Weights of a small model that answers yes/no questions on an image's attributes: 64-pixel images.
Rows from block 2 of the image encoder of a small model that answers yes/no questions on an image's attributes, named by matrix and row number. Rows with one number belong to one neuron. Each number is 500 + 50 x the weight over its row's rms, rounded and kept within 0 to 999. All counts start at 0. Numbers have three digits each.
After each neuron's rows are labels from the 100 images, of 14976, where the neuron reaches its largest size: "colour at peak" is the nearest of a few named colours to the mean colour under the peak. Only what is clearly more common there than usual is listed. The data: telescope images of galaxies (Galaxy Zoo DECaLS).
# u: gMLP up (value half) (encoder.blocks.2.mixer.u.weight, 768x384), inputs 288-383
# v: gMLP up (gate half) (encoder.blocks.2.mixer.v.weight, 768x384), inputs 288-383
# out: gMLP down (encoder.blocks.2.mixer.out.weight, 384x768, transposed), outputs 288-383

u.486:546492543557483489520510459585518514442518484536454528532494533442584494506551493504424483389375506495476423438530503551554501522494487477517411475515495541478379504572473619571532437561467515584490427464474499600524505519550501442527485543559534487530507457560566461604472518409486513458
v.486:459474470517554516397532534514473454525467611487535505529513541435424532556475525493525436446434516412579495460478509496619526479435584502453462529486441477488510479517554606472526467482417470474487436503465484465543550589537519604408462497468518557533517580538447580549511511541463469562
out.486:455576464489481458497437608475496474458499481530560575561498522544503535535511424459499513517409426569424386482431487476495447537573544459444492511420499501499537464566526463520546466501495559507516610559436516464560550514552497512549524403528427530531599427397503527499481446574513489520
colour at peak: grey

u.508:509504453597532577503522464460498406443563458483526562535522446462557514476435518507450533509440495536461501498493444526494495547468610525536493399481499509579524480561438441597389477445417585563490459517478460444506508543552471472456515484496509465401605523513481549512460490466580557406
v.508:543492539582464520474447460506488512439457512526571514493479497517537518468511507431551474513516476420491519421459465484470392429524486509564439522454419451591584568495473513596589446492492542534544524513478449499489528480521496510484464493604487511580585457563430439526453561352483468492
out.508:460521527455512502546471499533461448533503528572505472420474468537494502529566463568500539526535508450441489536515547475511547473499459560533596476610450488470472445509535402510555464452573513479469434581477547577500446463456454518378499586413575497460484553564421466427454508468487481488
colour at peak: grey; brown

u.282:473508525540401459548544543460495524533468470402480508465483457428548469515621549569501504440532627527470448502535466547499536476566563535537554521499532525562578533400402480491434541500502539407493563487557493461543408576414480451482517448537502545461455572564591484510462486475480544554
v.282:522487538459538543545467562453571537520463511539589489500612449517583544442564538455485523546578584507491514482476497521469511500481509539658528448452547444558517464487518502491579503524490523530507349467417510475431460513512431532468464456554594484444524431516511421472475601484526485576
out.282:573492519484520433525603467561540539456470532498528488565481401527459452473434531499542619538490476462516460496456437454485577562505471410475370548449463407500488415571470587440501533506531438456520441519490624441467543544473471564516487497457452487427442470500470494487462554444520483451
colour at peak: brown

u.303:412439526461499429475474459594570405462534496527606493614571509464507517438500465503459475545519525604455447478511440559466536530557617539572458557437544460415472520456430516541457499552496490565613531507561513517483518446458428577591478427513455456393476566445543463610539491572555370545
v.303:522550461554486518554508496502552450496539549496482521563535516505643468606436506503475443499486464439504526495504568546514367474493509543422513470547550545458486576521422525498513474472452503475351545509524507567504521487440475552459521590477406454483442501436428498614488467540469526503
out.303:588528591405479472437485575589495389515522519474508593431593497523430377431511518586449475474411498586544467488547472503473501493496466531481446457499480505469400476503513566500420448464520521548505601545548477477594531500501383501472463499506443494516471483465531485451526547442460486494
colour at peak: grey; brown

u.130:549473561436457565472421533539504536451481518502527501478445424475432477570427471463434468580399394557477404474506490495503636488595513480466437507455562456454559616540514574487426541491398527433537505548562424570421624503584537454485582609518542488599561497452606522507456471600465547495
v.130:477442486506424547489558491565447474502523454491463471476511515560469465556507556492537471611381518542428468502408484449523513474561495542547482395494539488565541456500504474510466467519500448549496534541533489509519459529563549445575413530536531507357535537557603502406523453499492451491
out.130:511467500384551502446532491495498476482452527507606493598532544524529464567496581536584384590504481432513483470503497485432485487538488600411398430433500473525499486517533497520488552463471552577492492412565529503529501417550456463466423471478440471520504534505465487545571544396415513436
colour at peak: grey; brown

u.260:472505459548509424487536488503435499572541498440585521526585418472456527504431472508485483529440522461568475387524585561539460512483456500522560460558398490523458563511440601564458461549425538527498512518516383573502520448492416556590525506617423585501545525451482533525479563499496503391
v.260:412482500434501502505429501572426549448455503583499414533514532463545477467466439460437483606463549524446504497471532444429641562485553457476572478433506513492462441558540512555497408554589522528494479589450536550570382495483536542601555583418491484482480539422505445445480536507562523402
out.260:529512440445547603486546484472546567473529474472471522463562395598451448578480468529460515471556552514450576496489478515424526492468564473588627557492512563535518568534473445569500419405489611513491468542443449485428477470504549493454447573491557454467424442483525463513588469506427597524
colour at peak: grey; brown

u.551:554506487544422435524482573499477483521546463471529550526453526420556441564461471512472529546391462636535483415558516531510368526486507479480453452471500464528521565506523449522525502471468463453586520569490495470560491476551547444464535533447449516545362560514581551440517551484484495489
v.551:545410487472551483539491445479593526649515537449527576512477532491453518524424518529601547433497509483449464437521454552407484508494479562501521409500522464475589448476501516547445503431486582393502545536483431404535417398482502512534486539459451507569452429445478463514477521485554587568
out.551:534478419453532554466569480580573508501454477563442508465431508546556529470500411486522426543545417546510508544490504525486478491558472458500446625503549520548454532520452483490497527469481508502469478476482567549501462539416511569550517510471485487507521589502554512511312455593542520522
colour at peak: brown; grey

u.261:620479585555538490475477507422532483565481541483535415373502401470574493500461542373611448469417518536459588527525478529519419509495559502486505524450407499510534430432512579429493515464450546465510495448558448430541583546486443527487510547595451497476557454543605524513518521438486564436
v.261:562531502387451494540498461573455440511605517451470501612475443497471549483408371551549526423501480400467504480474543454498414502516490487530503542455571469513578373498486458552521461530525473517495489502607458445561456385440551479471533502536508420500498542453577509496487547550455474434
out.261:491443481478553507455436463476398516468481582540465514447482541510406506490543578449422429463615490538475462607539557509569423539522572577479482379485523491577470446555531404451429489578528504466546376490453511416475471522532495437445572518425608470473518538464398511448510396513525464501
colour at peak: grey; brown

u.207:480501507493519526580485516488543448462541526458618568502525524471578521571614564484492462462473472484524413506528460561492507439498415517433573549418522508489555559535510531496482491526462516528558466436497582506486488567468558404558401572500496557464552407554446485538549535560581548530
v.207:446553498442482489460399468504542476504536385466483505506481470500512493542541433517598513460552497479443484475518522560517538558530506461494613515428466487446564560499430562468507483483431469500594504569464515408537484516493463558443505582498478534518525464435461623522425462518443447541
out.207:492408454484422479488531513493430520531415506581423423534469395509519477540445458555512480526475444594472462413450515479548387490502423494564507444582452575580473439472539502473456534547471506428482508496489491590469549564408498432499590518403530486481514452556576431568499511576395533505
colour at peak: grey

u.443:434533507484608527461502458554493366476436471454501430502514581488530543458468479428406532536513595509499470523513591517602552472507520484549585490518544557419488500389413531500455534538574483512419551467553430498516450535563508352476545415511542409525443497499483486404471477505496521519
v.443:459466448542481586392480458602582508511449486460545518467575631510461520541479500541479487539513510429524492471499471543513603471420525531517480486445503581527471490482473555431558450548558543522471522480518495561460506520415518514606468487499481450488480600477427621533514521547531494378
out.443:530555482561593459495507571524478440507519554512483583420616504471504538454635535506594467537415402465474508507498522516576449445510508429525506479495478553503560450462543502540385476458472448523484491521493533524541546404504449527531512471523571476426513471472652537555535491601525560550
colour at peak: brown