{"encoder_arch": "gmlp", "train_examples": 88335, "crop_scale_min": 0.5, "rotation_deg": 5, "questions_per_image": 4, "encoder_norm": "layernorm", "encoder_patch_size": [8, 8], "fusion": "prefix", "fusion_encoder_fused_qkv": true, "orthogonalizer": "newton_schulz_5", "epochs": 17.5, "weight_decay": 0.03}
Rows from block 4 of the fusion encoder of a small model that answers yes/no questions on an image's attributes, named by matrix and row number. Rows with one number belong to one neuron. Each number is 128 + 32 x the weight over its row's rms, rounded and kept within 0 to 255. All counts start at 0. Numbers have three digits each.
After each neuron's rows are labels from the 100 texts, of 14976, where the neuron reaches its highest value: "fires on" is the input token at the peak. Only what is clearly more common there than usual is listed. The data: telescope images of galaxies (Galaxy Zoo DECaLS).
# fc1: MLP up (fusion_encoder.blocks.4.mlp.fc1.weight, 1536x384), inputs 128-191
# fc2: MLP down (fusion_encoder.blocks.4.mlp.fc2.weight, 384x1536, transposed), outputs 128-191

fc1.301:187123123151104131062128116154114176094134122138169154115163112104140161097116120154124111119138175154153111121171173133117104134133148043119124131106154096119095156113128128167109147115209160
fc2.301:108123194085086093121093090131133088122135136135099115084172136162150122126144060121121103092139152117118135139138201166113158194116119111164067089109129173125141131171106102164127091061095138
fires on: "roundness: cigar-shaped"

fc1.704:097119132147122136102186134111107097144157136158167099095135135122110103146173139141184067144144076167159117117170163151113139130166178135124102130090125123146130124175135119125176104150117152
fc2.704:195153086081110144133145110157177101169065146128142109113178154096128109146053126084103170147143043132099168105125103152148136163092192187004108175110160110138151111068077035159180061126130138
fires on: "roundness: in between"

fc1.687:090086137162124091162157141203173164085125127131104123081097150123159105119106107095133112130087085162084169146092133149130092155150158139158105099153106110119087125137093135143117102145100130
fc2.687:118139123143128130083128104114084134104056074153148130104149139097193091112079111119108148130098132108104091167143118117174124163087173191117119104149161074130186155152120151143186062127147110
fires on: "spiral arms: no"; "bulge size: moderate"; "spiral winding: loose"; "bulge size: none"

fc1.610:145145119173167146177128128119035097110123096124133116113101096085113158130047125113135129126152171153166146139113155136115138197190173113065108141177207169112167126134169117176161176123141094
fc2.610:111162104174163094157123145133132121123160143126136126144151139144084142105077164152111114108129082147188135156107098107128185116133087162111103132150127118106057148180161159164183141215078127
fires on: "merging: none"

fc1.341:067116181075091146108127148123143121165119153164091088131138118118074121114165061158154183124134120119128061104090190076154120110155129058110142181047156116151097126093106092108071107096071177
fc2.341:122170098153079151118150061112134124155080141195100114139141136080079154155110152122117108151176155099091114171121066103140122102116138137111113103099080134144123167099142148165152067146168176
fires on: "roundness: in between"

fc1.192:115145139067136124150200107119113100113122122119156116131095104162156087115125112144076091107148181062109133101127125130146058138174193101186144126072124118110087208126108148163083147148085143
fc2.192:095176093123115115082160070112086090156104148119155112103139136128126174139117181163152108140175062133138131114147112086153144148141080110142092135143119142192145104122097173182181079142139124
fires on: "merging: none"

fc1.30:114148110144118154124137117163117167129125169123150148144106098129122118078066102083187142069134183105101145094134056134136142114080110146137144087146140195040154147127155044166169149135118098
fc2.30:146140055161141125188134101105143117144175156179150090108130126124095126087090145144098180152107130098177127123147179124175113148142154096054142110168153132109091177105144145119179118078111148
fires on: "merging: merger"; "merging: minor disturbance"; "roundness: round"

fc1.446:135143166116040067152146088127164124140181171099121112148164178114156112126134055100093085176110157178179108116119080106112182157179116006121086102107164087177079150107095164138136111152126126
fc2.446:137093134131140182097138133129124086065115137098116086148099151133116126127146129065181136144203175167118086112188140131117194162181114130068098108042173082163132192077162143113108069163155094
fires on: "roundness: cigar-shaped"

fc1.662:127098161119127134165141124103101110117155146121116071061186088125191092130083163171102177153175146143089105113171154179168167137091156155134111081158161153145106171097144148162111152156111129
fc2.662:157098171046100139087141080073110139142090158152096112108150147135194086136130122158149137177158147148154089202200135113146113128077169062108115115156136146128088157124108164190079132144171127
fires on: "bulge size: small"; "spiral winding: tight"

fc1.188:169095168136171082146131130140093149087128149166175151081083148154060149152141053157132103156126133161138131075072083102138111115115157140110192146124152102112183125077121085150103124076115191
fc2.188:107152125143133076165133118132125142141136092065150098168142165040118058153131135085162088079139137125131176182190171131128141127142162094116121099190101137136120136121118131108165123125133102
fires on: "edge-on disk: no"; "spiral arms: yes"

fc1.347:156148070120119132102122119097100121105148121172096142075098144140064095117139103143111097123138150161195143111113098184076141173110070141140115154194079144126184101106118167156119121151121108
fc2.347:105112100136136130156147105160138122147128129109181133152088137131115144177115112083166187111132152148185120106125109102099153153121133120122097151164157121128164087126128199160152112116160145
fires on: "spiral winding: tight"; "spiral arms: yes"; "bulge size: small"

fc1.585:111170088150073053102107135142080096117158136131101146140133144114130115154124107123127129118104078140145220114085130126115086142164120207113112127151138159100114224115100083091097087168127074
fc2.585:069058194182143080111110101171170058135111135168159113093163117133152086147170113107159143127136119128148118148099086091098084137152159159178121108176108124139073085156098122101119109153105138
fires on: "shape: star or artifact"

fc1.306:213143099126126125140161138130128083106107118135101157196099143164086154148153095168086135141114200165141109123120147139075069112154160105119082214151142079074130095072096124165107124144163148
fc2.306:119101117116139194116094149166089157117125151130117080085120098137092067179077131123133128143154128118085133121120165140164125096122126123190142122115135140129114076132119139112101099113061115
fires on: "merging: none"

fc1.325:178137099122091137150162116118095144153150146180121170095116090084132114119087147091095073148052165059168147152109150193163079115120174160125184134185108183152128110080094099144102113134086157
fc2.325:131111147143086133140098146139140118090135130132088156099165090145150154099094162097130167055071133113136114135088116123133085116076097165120103105098101113112128144122137168112144133146087154
fires on: "shape: smooth"; "shape: star or artifact"

fc1.133:115145126195125099156091149117041083161083075141075137148137108066165172125161139200075151118043082162178170074163160090148137155144124163109176129158176135134094095101110161143113074155148110
fc2.133:150109157071147074140151067155138101136135142102102145097069134155103105103131149104114138070187124113106102157150167162181086161157195109127084183101141148191139083170096111118104084092167169
fires on: "edge-on disk: yes"; "shape: star or artifact"

fc1.575:126159103123172186151131133123159121122158095179124142168107087150093092161135132124137094149084096074116071161114134131131115122150099088085146108080151181155100097071127131105098128180078142
fc2.575:163152158130131156137151095103162165187117126177175107157146144084131084127132131107200210150057051165064077112115135156171064095136146124062149110140103113119140160096162197196170134155159103
fires on: "merging: minor disturbance"; "merging: merger"; "merging: major disturbance"

fc1.700:153143140082140068176179119153167108109187143124120168103131119107075198167083101126186074173120124138098135126114188139100161103198195142109144117101127117090141071117145116175126153155093143
fc2.700:159059147112157153149171156108046157163138119138150111128118088130168175138149125089126149143135074101125147104166107129172154102062168147167087162154135147143126138129143154154126141068096157
fires on: "roundness: in between"

fc1.649:116049159072128194142188118146130144101176123129137170122113126154078125068163118137199194118127173126121142146141139124040104166124096167132153111133150120117123101104177149079155142176128129
fc2.649:109122162082142123203121142138097081089156125182113201132117114132077150152117155182201131099075105073109105117121125156144084141117092062159117089107156137094146135147176168166177146140130150
fires on: "shape: smooth"

fc1.176:133112142158119123124114144151101140157152115146159142141140132090130121130095148148100113191153107162125127147089153099174154171158107055123187164197164173170124086108128095108133144123116161
fc2.176:128094172178178165150191098085190112097104154098083164082057168071168100133127161176159096112115121081129136110165102107147138161137144038086166178128122142129100133115095131142093140095083141
fires on: "merging: merger"

fc1.281:149101151150094166089135113111176121121122067137069161129082075101162124109139135097165137099146126092121108147105042156125180117153126126129106142147117160119090113107113172132111127097109158
fc2.281:169201109146087207112139106144185111112140098113111106079117160101116128197117149151175188145118111113178161133088077161108203167148084121159195104110081124088130165155108160158126176132058110
fires on: "spiral arms: no"; "bar: no"; "bulge size: small"

fc1.659:139109140137230120149176076116130126131127109124138156057109112147118171026135135113104112090207127154165098117096171091167120104175155194150131080126119121108110108096107125152126098115128051
fc2.659:121142127116098127101134127119127126197107121165112106083147137138116110088171059140106110177091107074108053169131072106108162152106143070169134134083129143204138140150162124136123172142167142
fires on: "shape: featured or disk"; "edge-on disk: no"; "spiral winding: tight"

fc1.195:156207104113098142142147143140150157175126107112112083143103150128171148087161126179089167063134133124134107075107096079189175153163161117111148139113128161128108135103107096073129152135109193
fc2.195:159137106112146124124145118151061068098124169122207091131176114104062096112126146181134094148152105180104087136216102172078144127138126112071082158149117102114161140112133135118157064197105077
fires on: "merging: none"

fc1.361:091119084159132148155159141027157172164135114139153116163136178038112172132152094162110110143129137125187115102066105135178105182101124115116088095125114127184069141088153136087115168118155111
fc2.361:098139160200075132097136095099110143084157171124138096096166132104038147187109112128135090183149187115128071084143138074150097101148178119127098119117080133115163146131148164142085087158120113
fires on: "spiral arms: yes"; "spiral winding: tight"; "bulge size: small"

fc1.705:178143081102181080142195122110144180082172099138143118100144104097078171076160195129120144123100136102098083091136136140128149148145146128029138126156075104125138161155148117182107147161148154
fc2.705:124148165074110112190105134126142110109165144101076116095153129168113137125080066109078136073182129097141108133137164093115141211099169131106177087159194146121163057154093115126137115090142111
fires on: "spiral winding: tight"

fc1.564:124116124115177109159171111114118115080120105141155129198146144130117128083112132142136092138154159054145161166136097158109054149164143080099102140140175153113143141061143136083155123088120172
fc2.564:164119163157114165118108145187128154134140119097108149149128155072141135116144112091209153149085102127116117166153157100085086099061123095134145099124094106173109103129206138144114153113145128
fires on: "shape: featured or disk"

fc1.386:141170124141128106174102167137062157077149105106129176124141161168127173115129129152126127109086190126134174182112123219155102130186134172146134097150024127199202136139128141113104165138094181
fc2.386:158127188141140164060042122120095165128130100145119139098060203164078119126172121132130149093211146102076132094158145156168146105157081132134143041129154077128092141118068146170078152152097114
fires on: "spiral winding: loose"; "spiral arms: no"; "bar: no"; "bulge size: large"

fc1.536:104110116152157156169067112115161100087165144173130127101108125102135126095154118175084144157167098159173080120083085137137091093126056148144129144142145151216157090079117163166132115105112092
fc2.536:104097147104156117130121084110172164104127134079201113099133195098152101123125092091116149127141151136122130167089143123121134121124050195170112098111111136127158169147126123127172156171164120
fires on: "shape: smooth"

fc1.719:062049115063176099151137146182103130131082128176127159165160166151130118138128077142104099063180147118125086106138136172108129078143115112139131099108171184072165141126132074141171100138183114
fc2.719:153118080137140200138138146205158137165186163159088159135130134110113153199115130160170049085120149078196143183086071154137085177127111122124085135162151134140177131135140069119160109142082097
fires on: "shape: featured or disk"

fc1.57:132141104133164099121121137193100174121131165091118140187080124135112109068166151097171133091181105114115124140116102147207060115111206140126127141132112125198123118058145112168181133056094134
fc2.57:116150097083132194206124132146159112159125134147210136130078137171113137141177083201158078095095109171125093164157149096160159165182173154132102131046099124126167122120133107114106161092193136
fires on: "spiral arms: no"; "bar: no"; "bulge size: moderate"

fc1.103:181121145114103156126111099088152141141188188151123109103196142113095136108188066164113113196131162124128138123136118141165083144156096146155118139099136131185118150093089082151146112113170115
fc2.103:132169078192171091122157122119131140076121101201182100126161134131109156130088109141160022133137175124170166157152138108149108116112108082096158167133163122185103157139124124144197172104162139
fires on: "merging: merger"; "merging: major disturbance"

fc1.663:121156135152224096101150139046172106168120115138141113162159154156129130098127114157134149122138134131192053181140115159131099129110144088121150125133141147090147074073099109150103111105137137
fc2.663:143117108149165173099172109104129148107099155168143100072107124140168152139135113140190119060058152169192163127121140118154077140077094162106125155114129176048222109109186145144176100124080073
fires on: "shape: smooth"

fc1.175:138113098149046152160093089131172161079091190080122087180116117161101181118149124137113202074156107138162133079094139119106069111092085163178122115134138172114152169093160181075094118146126137
fc2.175:182149090148145179159091099170141137137089139171126116093114114156088183133145172200083128072105110150154109169126120121165095077155108094176125089139092120135093143154075193117157155119087161
fires on: "edge-on disk: yes"; "roundness: cigar-shaped"

fc1.767:164154138089078120111112073183098069199141094155130137134117143096166194114137145132091108142131106103110138069080172124100141074089132110129118165155127134177119118105129071076146109086112095
fc2.767:174135104127120120086061188216097114086182120148194132142205131161132131133132117065141179135127101075127107118170120203114082087084135101154145126168185109107091110118128160094110199161183141
fires on: "shape: star or artifact"

fc1.135:148132128099084159121097142137102114114102123124149180154097107103121087091062078171124192129150129139109145120148128128102115146114125110134163086176174111152145143113147116159093067149121120
fc2.135:078136124145146137167162101119116139183142161091147138112155134119150139101125165085120134139147146140147102077076099128124048099171100110141157094104069085126176117108110138063144128111126102
fires on: "shape: star or artifact"; "spiral arms: no"

fc1.641:129173152115120111103164154125149121139172133143158134082129095142123133149128196114128121091177220148133114157161059134093124164082115137166139108103123107132129096110091135084131089115143143
fc2.641:140127169103111071101145181062136125120129134093110102110139136079090164143099118157143075112126109151063072150142183190162136103172092102141127112105164176126188142098115162194097043207124169
fires on: "shape: star or artifact"

fc1.69:113104153123100133099114103124145114161157124163169143119185120138055129115141094178143094108157119106105166175158117090162093109129174137121100053123113157079156149074161173081168164203137119
fc2.69:132101076124122103124081130132111136057090141186085142193085151133117155111095135125159199169130118117168144151137129096133083025109109126136098153127106090135089198184131114187155127183056136
fires on: "edge-on disk: no"; "shape: featured or disk"

fc1.146:084114131179133115105183100153179175174150064127054112153126151154144171123168163103156110166138141118149124112130144109106141156136204139120103092144096117133105123034080149156147152110189133
fc2.146:109105122157084109119080146125120163151074152181160111167150068144150144088136099079134119109138130124090125128102134141116100131062139117128100128148154200136118114087178166126165132126126131
fires on: "roundness: round"

fc1.50:204143155131100138165161156205109164114147142115139148145156044125159139146099160125087114157097085134069131157068137144127130156134117158098186120117098149093150097101101157131149191116176047
fc2.50:139137141152136107110139084104145158159142095184082117148120194068154126120135137133109155156188211097105109109181127085150093181083134195125083117164084065132155135156172134134068154080084132
fires on: "roundness: cigar-shaped"

fc1.523:117166092147132139104149127142124135127135106140159104137090171138176130137131066106117129147108129164125118143161086133135152105123083140097104119150100102200101136050132134148134110207127155
fc2.523:073135116069118144142156133123153186099123135131134184136112126117152057123144139156151073118119113155075100161125156123139032120148123075123088138101127157112097151155134098109097116116105122
fires on: "shape: star or artifact"

fc1.155:157151075096179114151168125119129138107102148167123121090110119136141108116056148156128085069182199107164125102133135086149090128062126124164093064169094155155158104107090142072101146121156151
fc2.155:098170127158133133125078121163095189077161114132134127143076157127131177110087077122123093126087079110115104110187175101105132052108131117154138137143132153108138183110218125145160110110150080
fires on: "spiral winding: tight"; "shape: star or artifact"; "shape: featured or disk"; "bulge size: small"

fc1.206:108143115120118155092111092180160086121151151134131089072161134144158087102106146139094170087154139144130135121198046113110162158127188186115123131097129106072139161132156100109155141173067105
fc2.206:057183099089143079089072166171091135131130097096114127077131118160124072090137132106142146167182130065165155118135116114117105131168151136109112123173093126131155135074124117146126108112142111
fires on: "roundness: round"; "spiral arms: no"; "shape: star or artifact"; "bar: no"

fc1.48:107107124077148092122092161113129123139117112095122139150137152126124107121131140152138105079179100178118082140097173121134105163104167171123127132109134117109154148107143096117152116056168099
fc2.48:165151113112109142099107138161139107124121101159110144095134174103113177174111113148149173085168168078156115143067147127038151104106137086136083113110099150186130197150155162200153154066185121
fires on: "bar: no"

fc1.565:131145141120143118144135115150165209167144148113142130098124165156153131131134132117108131115168081163130115131160164124127122156085147151155136091135154097107109160136071138147162132122123148
fc2.565:175070142116133157098086161189106145089174127120119128145130091160108095057114124115078101119158089116159159140112131141167142151080136131132115137111122151116185143067110116124113186161174106
fires on: "roundness: in between"

fc1.52:137177043086121157177165118099146096078184137128127139132132106106102129159129119073160136089122168156136144188132156113112107122102118131149121128129128117128136099101171140118158174107133155
fc2.52:165165169154124150155122125130094153085134097104121086134129149176096122143151129096099082132112119131152181081108117208180080130100116161114125112082177111151142098103085080204134123117062076
fires on: "shape: smooth"

fc1.439:102123176160176147127159127110088059103103116172124150120117127113135164158115107112162125145141164132123125134115157147111155140077104097155153107146123127161131168086167102101083125065083154
fc2.439:173107175122129163056158126171091057114096106158152165162104163076092179092128124114180073124133106118081113202115163139165171179131085108159110152116132144140083171178134130155139113115155098
fires on: "edge-on disk: yes"; "shape: star or artifact"; "shape: featured or disk"

fc1.534:180099145096148122154134151116091107104137141124132125197077137133097130150167057188107080106108101109114124102162112172089128147106189133169120106169165134163155166095164165129196127117098049
fc2.534:124199115107122119104129205115116110123089132186165153050112106154177170154094138154069112185124127140092132191098123145056146081124110089120108104157076184126166136073120122164105174129107128
fires on: "shape: featured or disk"

fc1.172:129115130102107124154128151079132109172146134144142198135087131143105090102079158043115175207177075155098156108094111172149050090195109087128118125193071147061131193142133151133084074114109133
fc2.172:149113157144113164139116092101125135089134103158120173110140087196122149127174113120123113106125070184098073120144079147131168085161143104117152146130128154074166116151109144155109127160170077
fires on: "bulge size: small"; "spiral winding: tight"; "spiral arms: yes"; "bar: no"

fc1.152:165078113173139116149140098088119136155157165194119117133146143157104089118129144136114137185110131142080084115139136178178131157139174114111105087181091162096122202118106076166108098119134095
fc2.152:110139109086122128116147093153123122125070128137184121076118140181128081154113120122139170096086129158111091134160143101118170134127160128175149078147133188092103177150118108175152120150121140
fires on: "bulge size: small"; "bar: no"; "spiral arms: no"; "spiral arms: yes"

fc1.522:179138083164152086170072166072090155156147164145089128122148155088139158110106167117137098141091153119142125104128166186122082146096143135110067143087136090154108070096161114131100145134113060
fc2.522:126122168055153108087171152168100111156141133144150169166086131173172142109110182149136106104141119149118145116071140146153160106140114106127127139108086108112095088161147171168062151127169135
fires on: "bar: no"; "spiral arms: no"

fc1.655:125104098186156209168129123047135138081142107112156124140179095103172125078090146075130091137121099196123108144126106165143111083146154142131132084077179122153140218066168130214155089146156118
fc2.655:122102128198146163108063169144065125152155075165125119103086132096112081107126135124132053115112126160106128091092115140115106135152142133125083155078149051123173108178196175152103177055110148
fires on: "spiral arms: no"; "bar: no"; "bulge size: small"

fc1.356:112128112101122145156195106057156140138111164127110138217084142146110134111142164104120129141061160122125140150149137136093104120089146118125144129164128094112133177185083169108104170163122091
fc2.356:061195169120134119091127171166132115149166086115122097106165128109110119135137230085158129096091112141147136164173126167166112140110172129127091134167160107147079085120160115123126115145084173
fires on: "edge-on disk: no"; "shape: featured or disk"

fc1.387:146101154159171103104168141099110127198154136122160129167100158091102079184171189173153152139172087104091109149160148107113139212197168158043085090116166080143124102104158206103124113130194168
fc2.387:059152174177077149183098142149155115147126096154068118117177165138087119157107122143176106142133104159096191159125127134061200108106113154185115127088094077134159148156188084108181178166118126
fires on: "roundness: cigar-shaped"

fc1.580:136091134110166130134204104119085161149110122154128183096102118134105085094117117141090138129080112094111110138142162083175110154124227128089109105115142091172155120131134180180106067125126124
fc2.580:101188202102103148143161130177122158148108098125170164106135112107157100068081156065183070133114118151140119163142143136073164143136093111131137119111149091093088094096100156086079122126130103
fires on: "bulge size: small"; "bar: strong"; "spiral arms: yes"; "bar: weak"

fc1.244:119096141149086095140172158100155112139191120114124109102177130110124129127162083123174136076184145107137125069098090163098140091138173154142140067130116135156109059136149185125105125129126166
fc2.244:083122103143125176130106114189150147083115139106114120058162113098131131128105133069149102136114147139156083133091090141103142087161183073172150111129139104161087127142128172164140144116162128
fires on: "roundness: round"

fc1.267:148110124144138145161119104156155079196128175126144100117110157118105105070115152131126090150064108122125103125160203097128106123177112102135132057110185129132119155152127069120166148121111141
fc2.267:136099129112067109146130137119131140118055167106160143137134130053141127094140060190051133039162103168152137113136135148106145082139147175142153101097125157062127142108096136145130146164120053
fires on: "spiral arms: yes"; "spiral winding: tight"; "spiral arms: no"; "bar: strong"

fc1.31:156090148041160144118142101156142110140093130122083147134177057081153128121143078126154109141085081107177082075151127072150117159169111126110166147146131159128164147142092162131102117125115172
fc2.31:087125084107074093140058101152169088177139075075122164120161137141141081130166087095081184172095055116100154134116167151087064109098081078167174136121144134128144121161129135113107085082130156
fires on: "shape: featured or disk"

fc1.645:121149151119209116130133089106119174126134135163128085146069140149108123145151081153163187104110149120121174087124167141135192071135140094139121125141092187112125148086109135180121150128133130
fc2.645:126147134101109113138129146194150104119153087144075198081122152150126142154141193071109125135114172127148120119216083185195170122153161116116120118149120200187135112182160131128156160061077093
fires on: "merging: none"; "merging: minor disturbance"; "roundness: round"

fc1.68:166039134135102146174079136089166109140134120173106091074084101141102124179154101114093106145128114091155111162139148108160163116066101095122138138176158083179100151095055090111147174120069117
fc2.68:141117154087094095118129134159114087146119120155141105092116199146144108117177157107191099157152091138112144149075103146075147119139168122074113148144144177179077175066125076176199145075165125
fires on: "merging: major disturbance"; "merging: merger"

fc1.477:109094085144122082130114122137110131106169127160164104140160138123078162150053155185088120140171138143140126138113108133160178073117151165048121105149073174138161122127140155112065129113174168
fc2.477:093160121059129133158192202132167116131145121135094109125182082095094170121157113177136155196133149139169093182157161135090142151155156116081155122081154143105141101103101124125110178129180073
fires on: "roundness: cigar-shaped"

fc1.619:045143108153138110069138087099077138120188165107091122125097212153138122130136165143101145078159149156167167091151181140153104168097150148127126107134121198104103140119100143180096131180146148
fc2.619:086103152147113058209126154105180118166122141132108100142157105122093123122114105172122184090063127108078146124125105191172200194130175135136107129112139076160136143089148108117114156107121078
fires on: "edge-on disk: no"

fc1.541:096100169138149145117129135180131124169148170156079083113131127127185133109118113139137148168117151114169179107061095143050090134161175128143169121140117157105093112095129148126163102206133101
fc2.541:095081146127114105173116182137101111157182141137096129097180139105131167143163150135167151107091115171194076131147114189153088071149132119115131092126143127142135066165069052118082118124106161
fires on: "edge-on disk: no"; "shape: featured or disk"